A small class-conditioned image diffusion model, trained from scratch.
Training: adamw at rate 0.0015, 6600 steps, batches of 256.
Rows from block 9 of a small class-conditioned image diffusion model, named by matrix and row number. Rows with one number within an expert belong to one neuron, the router's apart. Each number is 128 + 24 x the weight over its row's rms, rounded and kept within 0 to 255. All counts start at 0. Numbers have three digits each.
Before each expert's rows are labels from the 100 images, of 14848 (inputs lightly noised), where the router gives the expert most weight on average: "strongest on" is what is common among them. Only what is clearly more common there than usual is listed. The data: retinal OCT scans (Kermany 2017). In brackets: how many of the 100.
# router: router (model.blocks.9.mlp.router.weight, 8x256), inputs 86-171
# gate: expert gate (model.blocks.9.mlp.gate, 8x256x256), inputs 86-171
# up: expert up (model.blocks.9.mlp.up, 8x256x256), inputs 86-171
# down: expert down (model.blocks.9.mlp.down, 8x256x256, transposed), outputs 86-171

# expert 0
strongest on: finding: diabetic macular edema (57)
router.0:143101106119144114144127061111138106096105129106146167098112148121126098126091129146168185062096069145086122127133059154117115138107092140132109138099131138183143107166158114145127118115126196087120090103122116161101063148182136145129112133155139096146137117
gate.0:161169186123113130107147124111176146124141070112171134194110123110145116131126107146144122125098094084116125118070106138149129149137137113103146146146101109111140161155168131113137109144161106143167172155156106108104121160127125121153144128123156132143097138
up.0:111108081125131098156124126150074124134116190147098114066165116131132118128130151114134101137145181155120120167163142118143113086121124139159125097107148147127126108077089120134138148151100151122108100115100136145170135094137136130110101125117099132126142126
down.0:130057070102125100149132133084106152110123079105148137187101125100137162153110142121151168156167123148135156140192147167138170096144134127144141122098092103121112153086159166155144131127099117114158120100093145109105110122129142141111126130124096116125122140
gate.1:105157202082143102144089136157101118115105128117084151103161149094136164142140128147160121125090135113133152120123113124153155124123153092136136124092141160131101116143114110148130148159122157106148124132127122156122110178126131114131109122101112142106127093
up.1:117159099181113135092125115077145143107160132143158074164109107171154122128124135122108097136155170130142100116117179130107143156095081131121099122126140139116138159083134135116137119117143103129104126102097105095132133107126114159107127144165148123120123181
down.1:144102087179081125096172137141138138127107123113072187100137102122159115140115119140155119121153118110121113124098128126114161142129139149130117108168138133141158089119130143095126130148131123158160167119105135166106134139116143162125168111105135092142111096
gate.2:113166150131106093143133088119123100114158120108090167076099153132149138139145096137119150145148117123164136117141086103131140080152135118147116106098120130117123102150148177140157150101127117133154172111145152129131147147118128127082106148144155130130160143
up.2:152132106157120110154153172141115143109133149163137106124096137110127100118134167132117125110116154104108153139144107143136122178130117125115099105124146109141125142127075092105114123145105122123128064128121153138140093113091101154112163137159124121138106147
down.2:129091084155130105130125113151157135145132081118105155140138104181153079157144149119129057149117115132089075150130117171176140129146106092127163096157148115140111096087142159125121123072084097133183070158132117110127135137128150157114129114129136137128097108
gate.3:092111126146123099144161102110125124141147142154071165136128084138169126153059163112148099100106118122147117130138100150101099135111154124070123166118169124110105114102139142110132135125058161113147123185161122120144179145144132114127118112113134134131141171
up.3:135113098125124096134147169131151130180131126155118140157115081100119132105117162116154169118122099166106152118151105137106090117126182159134144152121145147150109115136138103099116121149091163124152124165164086143151152091099114105128129082129110143127143126
down.3:126110107152138107136145114122147118154100109112172106074143111132126134110145177136105125103100143116119120136165085096094154108118126116134140172119087109125105155115136133113089129086104169112091138088179080098107103178148091081148119091128122106084125116
gate.4:121112138094121132141133157124126135137138121138163099137141122178103092088116079130140148132167113158106113154080110082152138142121132145117108119168122121148108151120148103083146098137117134119135144144112139129147091108114124159101128111139172112153135109
up.4:081129083138145134145096144122124120075129154126128159141131174146133118142128139136140150121142108149180152125116136137080142125140136079147119153163133121097116144170145143101145130127118118103127145137163115123148110111142121108140092154142146117094153148
down.4:131131114110136133156135136150090143137135143144104171114118157147104092130120127136115144129140104143115126124128116129141108159143141104142104122160119197068112125123128084070146091104120108107126116109122125120115161118108104131124140161138148143142112114
gate.5:098165123153127078101089140116101147095078092115151134098166126123142131157125119131117109144086132135126165102100101156131134157136145096130118148165120151108151136147174138128134178099170086138137106130109152158098144139134135136164104148096131139112116137
up.5:132117136102142175177164113142122113121180160141090136147100125117126122116143149139127132108173119108139111147168150114114093110100139144134119093093139127119106115099095125147135085150088152134117139128150115098151121120116111144097160116140117125140132134
down.5:156078112121154167134169131103145150123094102123137144112149146095149152128146136116134152123166111125162124132161147097085147094116126153128128104109105120133123169132137109115180097107090167123148173127165101142090109139129118156105115109087130134154130122
gate.6:092099157142151110103120169103131170120113162104088128148126179130083123099100092100099130152151148143170125147127179125128161096146105107119107130122083128141159124116152152080113140158112126139143119111097121136142120118095189149111101133137098123120156136
up.6:129165143164119092086114081146110148127139119118165174114157082102094115109160155122170146116094122115090135092169117102149088113113163172116131112103143147175113162104149098118129135112156148163116126132124118151099174109134126131083142148106136173148125125
down.6:108158154157130125114121191143110123137161132125127095123103069140137131115077150123111120155118133102108134106129130101161140119101137165074139127130126096142087097080120210149126135159124118160168122154147119124134099116144122088120155147138106157143164133
gate.7:076144160103102104104119154133136111162107137137116124114130089105164115150076156120160116116122112129106099129105100072097102168089182158052091123138149125110110146112132160086141128112126112120154129147104132104166159140115120148131092120119146153139177153
up.7:130104114128177157140108075121115133087127116102126140114133160197130126143119106142070099144116110109138137126102161142146174088127045075122171111099153169140128151143132118148126105141107119144141134112129168135098108151151135166127151163100122148108126111
down.7:181077130132168125154113151120107132117154122164113166162142156101144137126107127130176128103158106125149118140080144148139087085156093148166118082115131153149142107132142140152149097120121139140110152134117145111174138097112157107121178132163148130118144150
gate.8:131116125085144089118096134176082117115177163092163118130123116113137153103157103118119118158151122158140114082136114147111177130104118144142087100145104128113105074109120144144185121132103112128144161117148107094186115133116126147125152124138118137106141134
up.8:163146143146128185110135133090165131146097082153106128147122175133111117148107122152125118110130155083133143154098148130142101129150120119123164169107148128141123174185137108125093156099177150127117096129118142139077114115111134115143114153101105134145092122
down.8:125116130158127144140153120171184119133168185102166129108134141129136106124130141136134152114122126117133128148123106110148181109119175088145151140107150108113143062107122121100079140123143129136143099105119133123193097128120126112133128103123139108151146146

# expert 1
strongest on: finding: choroidal neovascularization (87)
router.1:153100112108149100124145143129134068097085096082147130160140156112103127120124141154115166074161104127107118106103061142087111095116120136174122149104081102164108121173117114128139131098122147123163108153169120137108089170124156183145154119143128096154156093
gate.0:137168117127111124139165099151135132143136100134135142123100088158110123170092137109123125109159136079113134121109123096135067119120187113109135126139159108134137185136182158128111080135129103113122135155125146104067107125123096095101106124100124128083116149
up.0:099165101131122155107062123147110142137135187134153085141160152094149134094132136109146098143102175105138113162125150095119157148129132142126157136144101123086130108125138096157113109182130149128122104146114109139145121136113120098146134149085049095135149159
down.0:132155088104143138116082128081101132112115102077133159113101156111138123139103120110126176163145119149116115113117110126113094118097105123142082124146142150146133164139128142122150101100151112150133099117127137072117138116140097135139112103145098132142146100
gate.1:158144146164121107102111103145128169139120142115101167111138114111133143114111152099130147123111108137132121109156091153110121122116084120086154131112126114085129138129165143154138126131176120140139115111133132131105194135131131080145155091139142121138119117
up.1:109108145090131133130114091112131084088146135129133132142127120146137129122127083131121089141136130131113091143128132115156166135139132141134136135152138127120110143135112137125161140145076108101134127145116154121161093124166105184163104171088077150096128127
down.1:106148101105146138131124089141093142105130133129114134102138172136102106132150100149138161165120145137154142164148109095127128124096152124138139132140101145091155115143174149104113136112104135130102115107133105106110153133130142142129108139148122137093150130
gate.2:130151119133150118144126132159151115120136082127144154089106118121141087185134182110127137124133132134120155137152152149119070174152136127144104112120133141125113160104141127156100101124099117111126154129083129126187141140109138125178137120105137167175105083
up.2:073109093145143134129127113100115161132123148136120140122118109143119170116126099155129136131099129145162079115098110089120174103110115103108166138135120098130128104119105145117138125120133129134107107097138138180061134130136118162109107172182110106078164145
down.2:129104147111093139106137114161101092151118070105137153112098127120139156205106094132136133116108097114140150122094113113156104092126126113120104147119120124113151171148117089114167150124164153130147091114154125127190146126108136140091109091104099110090159101
gate.3:147089130101160117170148163132127134076080116137117139118137150121072113149095145125108148154146119164099089117130067139091092133123124122146074118114122139140145119128105209134129120114103107127111133107188153141094093146144121178153116096143161103136129091
up.3:140174134133120139116178115139140117093102138181121145079152154143129130054115109121142133141116109139094119080061122130182134146123127111140137103144128113135123131111120154130150151140138121167131081147134149093094093179142080135161119154078143097166126109
down.3:125100126142116118141102131143116109143090140179123121093158109163140115066145139137158117117112153117130131174174140102084132128122108107145110136100119109114133125130125112138129114150108156091106140123105107088093080149135156136133114076097110182102128127
gate.4:134152160132130153128131074148131109123141137129151134096140192115126109104145137131103116133151161129079097082119136150143104178104146126137048128110102094111141132123113118127121143117111149120129102115145138140123110130181121137121142110146094098170136125
up.4:130137096116148154142101112153109092134142104145122093158132131108176112157103098072138146113182119088142174109109142158098153142134113129104160140092104127123132132153173119090125117147134140140150134119101157109113128155185113119139140168124137144081172100
down.4:137120129125135136121100086113136130145120091110110146119094115094151106121100117069106125120139169113153027112092113140126106156174120112090178121123124118168131135136079125107137105097134131139166167095114153129119136073096093114137133169128135121106149119
gate.5:133095168170128107096128141085108163135162130137087117107154154140148132091146098180095119129099151107142107108085087168134157109130141124156115135158121147127155150137123115146111168130150153139123141055140075165106124121104114138115128105200108099115098138
up.5:146114171133090118105140134074105144166157133125123128133133144136148117111157098169091116112089189118142116128101106198123124138158132109170082143138134131152148157099126120165093163105148138129119119092124089143133135162142126133141152106159120087143091120
down.5:121099144171106112086122128167098103165113100121157141129085158147099143145122108168164123119090108104129128097069138108155095113144141121101114159123120168149146096138123122128134159134170128139090132185136092114139115139140113162111112087065102141127106111
gate.6:141125128139124123131101159109129145087144086169107117134160113115122117117106136111118143112135087102100140115129121145115079168083092112096117135186142132104159182148124126168143138192153113120158157080163126117123110123172135118141079143134118107147133078
up.6:102112093167125100156113118125130157115151118171133078089143121135132144095132130123143134113144112116141106127127095136145127114168059122110134131164134092137140112159147117156169094152111125118139149138162115154102138098104117149133070178149140117134102086
down.6:120157134148135091145091164132065102099111186122150119130094107098118093129106141135144121119133122132121116102160127142144169140065088137128130116139083143122132089127110113150133134103150156128087149118145118131129155135134139073126082148101132120170111193
gate.7:162112112118165182125099208141164107099086150155122140146119138140104144151124146133147103141132109128106150120148108157117148115162107133133156142127084138122102118144128174175141149122151089135139139098156140122095124142132161158122129115157088140077112155
up.7:116118134168174137153104116193149161127149097123108134138131137125134148111116092150161124121151135092124111117124129147118136144146116114131120148114125143130151107148149148110127084128132145136130139105120138119116111131094069127179144110148154134152127115
down.7:141139121130085140123152114185110140110119091117105149142173125138135100104124121123149146173115150166142139122139153136113128143117111134096128117158135108145099096103181131150143186146118083120153107104122122101120154172105187136099116130157128151102102110
gate.8:125100165125133101119158163149118168172145117125151107143112105138159154115124112089182127137116128141135084128115119180118110096106084116079115175123122158160121113112105141090139194107152108114138137088146180106182120106179152133147132099132177129164137079
up.8:099133118110128104153125169150099188107072121140114157129108152122111103148097165142109175100134127183150150104138080186075132166128131101068105126125130155187149143109090177093128128104125109153114118151121176154121116117139121175166120081135125127137153142
down.8:153138090094099133136095148133135125178149080124169152133121123165095154142140109091115111146135127154100196143135105149136123165177106106142081116131148127153155153140112175146112090126116112164167119113144130113164161131092080120132105159148089123110112102

# expert 7
strongest on: finding: normal (95)
router.7:097163146138128158128138167167186176141130132132121083130085171107138123135118119137147080170113128135128123138123156143135137118096103132110151120131129139132100122128151115105117132159135108103149157185081123129152177106102137152131122132125143142125181153
gate.0:142127168145110098120143117149151153121107128099139144178183124093141074130120083120159101133143138116113128098089159140159111158165149141175103139120150151155157132147140077135162131163142107112124142132089131122112113112140160160124162142131146135096127134
up.0:192100119098110135096096160098146115138127140143096106134136148127110165141124137204151131110120121105111154104139101104150128136118087125176128122129167115110142165176151090121129152173163141099118106123183149161108162128119135090054143175129117112120121101
down.0:168159124120113132153136151139101165143105103154112116150139082149121115122134081118107071132122105127138129111140123134192127142140155147109152125119125147110146105129109180142171125159081146151114110125101119117119115126115134143133107099131105130157103118
gate.1:148107116121120142119119122143139124187149109141096110131114144136130104117123127092133169129144104109105115161159119150087090122130139134135151112125112136161140121169144130128102127147130133172137120135137144133089132082099163137092096099180140133134076159
up.1:142095115110100142151145115138146099148128119156144098122110094086149114191150160147147137120121140129122105122127128125106099154163095129139155122158071114099151168115113116082144104132126103108132075172113200154116094118133120158131100157117118107116092141
down.1:125095175130101142198117146075113141110131136079115144162129138134130119119086119108121111102104116091116124129114125163099110148146189154119145129131066093141133169143135096133128173120102131126132105123117158116178194137085144127173117121144133122126153106
gate.2:143140144146149157135139149107150114137127155141159184119134103117102104121159108090144208156107102078151153096140129121148153120102146145089139126107114116148141161130160123127127100129155142121120136098105158094115124111193123081094135187173111156151139110
up.2:135167127152114114104097106100109094115119146080127090154113141122117157112143132176126090107148151143086093134133159144122138101191150107085107084128149145089122186129126176117142106147128116109128118160156118117097111158069169164147164079112128129093114140
down.2:179081119138133147146126122129169110121136137137137113141122131141096097132140134156146128149131161210121105126142089186096131119103088100112134109093141122040141168188110145110098144105101128134111139144149130122104110143127109143149169134140150137170126126
gate.3:143139153185178130119127132159103122119076110113135120134150165107088103102079127120147120121153126155114132119150134119136106131116111091101115122139094112118154115143154141147148127143144110151162117187092164131136145153167153151132146058151147131108124149
up.3:119110091080089119132127124093149131131166163156132146142133101143175148139156146128118110146108109088124111150123127139140136122140133120156120129140131163107091167134140115106121159112118126097104135056144107124103090103100100121133127199118128139175130078
down.3:157092072095103086162130141157152148134122120112119147129125119160119165126103121085162135139118153112113132185131143128142123109129140156118165124129110132142136095145177159105093140133110150131111130162179144128112149127120104104108106144138134122139091143
gate.4:115113171178155116111124119104161109107138134115141128147149145136103161115103145121114126107141132133097111117165106158114137126140159141097109122125114108125125169144156104165147147135155066118136110130134141128123152129107165137113155148146114135101118124
up.4:111136099089105155118139111128125126141123137169112125107137064107163093159115155139132081137125171112154158141098136135132123137132086108131140100094159128128108122097150156103116113128094172111144139133119130131126092142170097100134100133110131112164121138
down.4:156130053086112127148149085103099106112135123123124117116140118163133125121116131124117141118144154093147154163121126135116149121142133129146113155123137115154171155128157192091124098159134181132123136124129115123101170120119102128140096091159122114156094139
gate.5:127124157114126118140123141177115120138097104169131120155132114117110116143143139117147133138166151105119163165105119089112116112086145151157121101133092141156100138117135158161143166130141141163133150113114106117117106112135130134122160119131133152128137162
up.5:117120145166083112137139092091106137155164140132103132081128129116162144125143135111077132163089104142174067108116108126133134155103100111096158155108079142094118135061114152137118104097122129120120097139183151096124143105138087119179115120145104134112127123
down.5:166115110124164143123134141103076100080144152134093119132160111157079144144157080105127130133143124101118128111109161147103114166125150112151157166104166124101143146167144123130138140131130104135069169140124131108139111132069144186177098147153107122143131113
gate.6:116151130164148114133122098125118102108128102105109145111132164157138147118146134124132135085160132124095074152157084136140126117115130137081138139145094116174130131165133155153121158080169151162128100141183148113159114173135153157156118060130121121142080128
up.6:105138083121099093128126127153115145129089150097111114161086080141150108168066137144123146148114092127120213167126188134102120117136121134131133162125111130126129128146142084135150118104144128128158144153074111142120113109111117166139129171150165149121147136
down.6:156150096109119154146108129140147148151106113145118162116115110160110131100090126098082073157110101116130135126127157098104121141108168109157130138099067147108140136121145110097162124137103138158115114144135125132102158096149132161132093084143159156118112117
gate.7:119099133105149132132184096086098085148122167148173103144116093153095142146148098141108159097102131115115165137103140169135158115132160122153128108124113067151116143114108080116168118124152147141106106122143133137118099158087136135136117155136123147139114133
up.7:128135109131171147125102182090138163127116139152103117093132166136150136130117103177124120130084130137157144121109108135139125129106163112089072107149119156105143177100125162109151128142135157098125132130130141145151145127129081139133138117116064138155099120
down.7:076145139145126115110135130110120151156105128142117167105100170142188121150110152123121096140125115150135115087116137134151142124177166125127101142099122107077095141143083075155119122114118118153081141105087122135142138135138130109115145116153143134140163144
gate.8:139152132110135121098140168148112178145156116156127148100132124098149132129161127126120070109141095123128172117124133081136144165075117095176131127112178077166131107130124125121120128106118142156127142139122134176104154143157152128121132123140108134134130156
up.8:133143130136105129103126101097139161128135074134095078154176173128121086139117139147154116143143133122122166190115120081148105148122123130102081103137129173100137120157119052127145109125122093124132167146088136157167094099125137124116123101082151106139087118
down.8:126099150091135143150113118129129130149119118134171113132133101115109112101142164162126079060129092151128096096128134145142129128133123165100109074149082154209097129135095111128123115125120141104111153108132133124088086112172115148104142137114142106121088131

# expert 5
strongest on: finding: normal (96)
router.5:177103164131147150127125130133153104142161148156136101139131103102136134131135099129151108121157112103087110123134133123190151122169101164142151145144098060122140152119101077126135118160107080121137118159149161129115150136136145135113133155129127169091087116
gate.0:139138157125148157098113134142063126158103104137112141160145150092129088119111132184150139117123139133146122097126089132113122144147125110180120127115133120167123091100156157110160104148137122135124128171075140124157122113141144102097128097119117127098131134
up.0:116157126094136128084131093125113142160135129126112097138182135119164141089102161131130115135149132165147140119109112101117101125110140109124095115119158116106114094101142164152105116085132109128136129120125094128098151164162128129121121120141108126111182104
down.0:105118116091100106156131137149160114123106122139117146163113142125096167120078140128163132131109157115144139151140130105107128118102139128105097121133110132109117094127166148135100146166124159118153117178189116127130116100138099156131124146122121130140157129
gate.1:136142111117120142054121126118124169142146078098101117164130171153135119122115137139122145105093128118133112122148138152104155123125085100150128123096094153126143151167130136112130108156157115129131139104114134167155154129089123109142114134120100130142078135
up.1:107144117101130135106144175157170136112122141099144179140086144173085154151108160080105150108123121122112120173147116141117145138067075141132155164100101121104134121158136095119158111130168165141120161100123124136144158133070121135124131131139109151130143124
down.1:142124131135112092108114109129131180116075153137143151115126074087114121114109127116120091144098167092113169125126138127117115135111111161091138123123103085205138123134111177123140113120098119121108105104096141119124126135125119136111130137115099129094092143
gate.2:094129114077088108108115109146115113112161142134101127134127100142139092154110135113112123116168139112139136139108120109153124151098089100174138088124134140139136124098144143145158104155112099090182180132088110133159136118132091147118082091122100126140088137
up.2:122152117107115117122120156098113136150097142115161169114112105144124117150119093125136130126110145108138130151135128115138128092097131126130127138168125121117159100100124092157157122107154158137118123130153100134157143152168147134153145113120152116125159156
down.2:107090131116132118136144122144112116102085163156142153112125153139129100151121151127171125125127121098107130104126146148123128126097125162105123150142128101163121150141090075096133138080097078113127089151148113109140105168115105072096134104095107140113083158
gate.3:174138141134116129123113145150137137167122122120124131170114165090075116119134124060149125147123118131130114108127138154146091146156114112143117128151116158131089112112140152136147142128110066111143108168111099135188127151127176155152106159089145097144172114
up.3:119153111078123143119140126110100133092114157141117111097143100152182122159132125220127162076113118131103147130144110066142142122083144144149128134115129141127130150113123124118145124129177145147114111119121149125114057104132095117121148117126116140138142161
down.3:076148119092163150124157091145105106118089105151148128172100128117064128158110149205184152085126110142132147134147157112093110118120144108175068123077115125102134099083142150133124124146125138139151110154156128113151117125181104138125157121086111141132105109
gate.4:134117111116101107163167133163136127078121147153125131090125150176115131144140141132104100104126085127057091138111124121162102121154113138136098122127179116126119112109121136113121134104123107121126105091139162121119134132128093177129142117106138157151150163
up.4:123141164144129139125120161109089135122132142134085138140134136171117142138112110144154087134116101125154083126124146126147125097154133111189137138146140145148117130131125152121136135137115120123153102183136133141136123143128134151157111154130132106100096159
down.4:128119147149159126093094084154095150163150118141126142096144122158143129132172114094122148125170146137132134115093122116142117133156139128112138149154159144123106131162127138140161125120139140138102129101111131143102166111138150146146114139115145104132157164
gate.5:127137101165155113152125106113142128134106132092127147129144150088068164140095121118171122122114130153129109117129111125128127107156106109106088127143109083118162146158128129146158138134149180082146120131119167123132164156087164149126141135178167146085106112
up.5:090137128153136095140131166130111105146128138137123160112138132051102124119114085166143134121106198147063148140126133088156112122149082119129125143156140127110170158137139112136158159161143147091132124145107128103132161150165139110131102128137112091128154110
down.5:113104159160166151113127148110107150116113134160144098116108147105105077143160131129142137122152132152124090097153099183139129115042143157124154131121103125144147179111088132122124112118139084110121114149102143135141123133136147077096127100121110129083076156
gate.6:162133166105127115117092157144117109104144099104114111148113167071100100116117112200107161099134124094097161107118158142120147123107146118129115154132108132094082127084114099131157138143157119111136126101138109142149092129168115099150131150156101113133172104
up.6:158124136106140123119120152135090090118099123107146136145134148099142101123117142145071182063142143096113154101114125124098127133126136117065128155106147158160081139110122082125129138120164152141135103107147120117135103142147132134145153097150130115110137099
down.6:108117176133122148130086117126146149122115101107145145106153141129132132138114154133168143095146148119148190095112115112109131136147136130109167167139150112106086177150116120134151152137155122098112124146146132121148117140161134122165121135136163134111158156
gate.7:113141180125138139141138139127106140138127105143109124141121130126111142147112151072102152122141093164172090143140094103113137146076110106173132140161115171160158128117150136090122146131106116143134102127100160144101134127145156102110133156171106142096131153
up.7:092077111135147105113118120168128112132108140122119163137169147123124083088116102130128118135177132099145108098130130137127112105155110124113132105123178128110145100126134141122124114126123110110131156106127130104131163105170145136088102113123150102089129099
down.7:113122065109158138112114117139146128147181088109101123074126116126118118080114111101116110129123127170079130123122144157124122155160122116115123129170131131119147126146137164142131078121118158115129164111130108192089119113122155141125131112122142127132125158
gate.8:133154129132114113112156118149111140125170119154097099127109151108104122135115122103141111086107162077167125152122135134112130141148128093091078112121132153139123114099128136065122133159113128141148107127082117150079111126104134141146109135124169092139120172
up.8:130126149139132170141150138108138121127095144126146117129138094089149129137116128111148157177151093199168178129126127161130132102114129124203179141143112124139133137132129143154169094116095086119126119121135143126161125125122147112151126100134085129112128120
down.8:119156102091113096106121156162150094198140100136113109126090135102121130137111140127134115145149152157127126109118143081157120088122098123135085097094093103176126112110103150168109099163148121128140153139129106123095095123099127141117145138169115134154142163

# expert 6
strongest on: finding: normal (86)
router.6:216152140098100108101127163120120116176170135098159094139133154147149144114110128164149124172145168109138142144118163081165134138126156106131103095123110154073126141127159172145124114173125086135133103125153097136142133139161105088134113150122102143139114114
gate.0:117171131100111132135088086116133145106122103104160090163073101107175137153109154134135087125154135111132162128116125163114126129082132113150158193134159107118070151121142138125109136150134085109159130116100116113137087135074109146156144099125186119128148121
up.0:119129115153149160160115124179136120138137123123138115148081124100109132118155136097131176154178159135133088093132106131135100115144155152116104156144173119145128124143113126161133130186140140166126136111103116118132068089109133128137141107134110102134130137
down.0:129140116106119149132106135129120104147131122173098158109147089113054161112087174109120141125143084131128141091139162111130162118195135135161120188131088143130064137115104110162124127143146113111128148134109107144134163084158113150137152091157173093097111161
gate.1:145144092097083174148083083124130112113121105093138094165121108108134147113150184166143123150132120166148149105129075161084129111173157156149145085118149130140095121125132150137122122137107097109129176129112076115123120123041112103080148095086158098126113153
up.1:095102135094152157137102131155143112096117148153116107132084112141125125117120134139167109137140114143114108076099098124141155159140171165102090117127124156124136072130145137115118111131145130122120148158144111129084062118118134127119133117157145100155139139
down.1:120125110151129109119132147119113107170114151140128135163140133148087131135141181107132153164127106143147122123166130097150126124146159134156141132151127124134081101176092137170142112140133098126161103145152113092104174150126083080141124153153141158139121130
gate.2:088137110147083116089129146128111141130134118142118124138141119151100132132111128124141113139120127114120105147099107099133100101016160112152133136146174135117111134154137140139123162152135122088173097153152120141111152120113123148104110127133130096108131143
up.2:101124096145152096120119083172115151089133162164084164094133132106153111128136132164155150118158133139130147198149156143152124127112114136140119120100175135106139107104106178132101160138129132125113113126130075146111113119172134127095109140140094144119129104
down.2:185112090111136118112111116129153126186122137126135129079152118134131150114158151128119133098138108130144146135134101134110116097124117149175100142167150166100103100113115195130092126098170158131177137146122132137148141138155092140108152102123142157108131151
gate.3:133149117140120119128128208132151111167159142113125118093110102093138156146140141116151073151151150107149099118114112079148121115118103121104095102107114148104156140136106158151111101150140146152140130145124115147111129119145119162134113173132096119129098154
up.3:141143166094142128128123101133147107105122136136157108145141122110116117123115117171132096087134131136098162146126116108142118160137133128167094139145162105157088129119139062146129161128137081106130126147080131122149116161098137157104138080113158123118106138
down.3:106119109136155137147139111154117098091126130129098125089145125136150066103135157145125158153116082110136050126137131139107133133166133086142106127115166137132118136171071104105141129078124129120124115131099128111131171115155110136110115169140177106117135139
gate.4:124119154137121130099118144133117113090163139143069112131139135121147139066146102049147162144114127131111107109173163142147163127127146124130154140142126117110132170140099181131145131126141130139133122081154107147124137115085129154083148089155155130092133128
up.4:132151149133119175118137092137120101143122087142114134128132142093124114182151123074155145126122151133157146176126127102118164134157144063098156140077106141129112161174120125142085095139139110129130146159118113148109097075144157131147137161135174123105127151
down.4:129138135110109134100149180129129167086141133114145112130116151157161118135137128100119112146117133199137165119124119128105131122160122125082145149159121102119143165084125104174108101171131114113079146157133127126109123123191095178116132065114153147101166137
gate.5:154138134110123117111166137149124098141110105118129145118133115109118135112123108128137136096136118107111052124129126117116087077167129110128125117134119121158133115122100127141118131092127140144147124124169149128129124127160119139134154114145126131125081167
up.5:131109140115095107156134137153128115105107127149099149121117137109154131154112095088137120159118145133091157122129133075139123104133143149114123141161131153125151144168132099113127170139120178091145130144132139129149073125146130149130128166120092145148118093
down.5:163098139069112115171119144132162119148120140120066144123136152098126121098105152104131122097116157161177116117112132127103112142111135107181099149084140101126112130150088102110123125155153101102118160159113125147130139109122113148155159100110181122116122150
gate.6:076184123135096145112155102137150148130105128118132141151160166132103110132086122134147116123130172109119102130123107148120129119134107073155112113161142102130123114183192099133137111124119120123137133144110152130140173152105125150125112137129138096135101172
up.6:122135144152154166108131078098129143134118114113151137157150129153068123126148117116109164148144096107150118130144115203107141134143093096151185106116042114142125135166111168150144129116125133140128162111145153146106169115127133096149128091126116100109157142
down.6:113171115131124132126104166121105141096149153131145147103137132126115140120121125097116130150110075185074154143162146101102163122063143128074165141136090120122089117104193120138127158150130101138101083084146134115144126141094157169170106092161121134092073104
gate.7:105150114105113146100131080128118153087117100139139120114171150120126111160107141102165104101090101104167150173118062138103144123102095121132135128116126104131108140172156122140156144066180127117129158145107143154143116117138123182129171121125165138067176121
up.7:134114110128105116136136141098126119134133160127121116112086105134187144110144115221112163127136173117107095113116168121150156136147168133164127115092185171173137131097112155127089090117087117119130107117153114124108091145084127095100101100141096140150084114
down.7:118126158160119147133133147075121175081142139115139131116131135122179111150127101058105139197124134171111139109125120147121150142091163164153145122132162119148102167159169120127116141111082116135090124125127128153111135152077154127121113112152131132138163113
gate.8:117107121135139105132109151133151113128152166103120124143081101133117158114119124024133119155132166117082129146154132080140119150094143116132109144127168137088149143112103140111140133175137119149135120109141117109144103156103146138128104124149146130143067118
up.8:112141130166139144139153120168128123132126141132118128149127124105120114123207144131129168108149142083111111134117113183131119124199150095127150151137101130138132094185126070158144147117076151111117138160106111117118145112109142128146121096145148079114088125
down.8:140095121119149138139103139149119103083106119126107125102161125147111153132129169150120115123156200153160097127137112133108152130108137133092122178152183150059119146167157135109130158139150141110116100168135122106136149099140131137149120105086128123119166133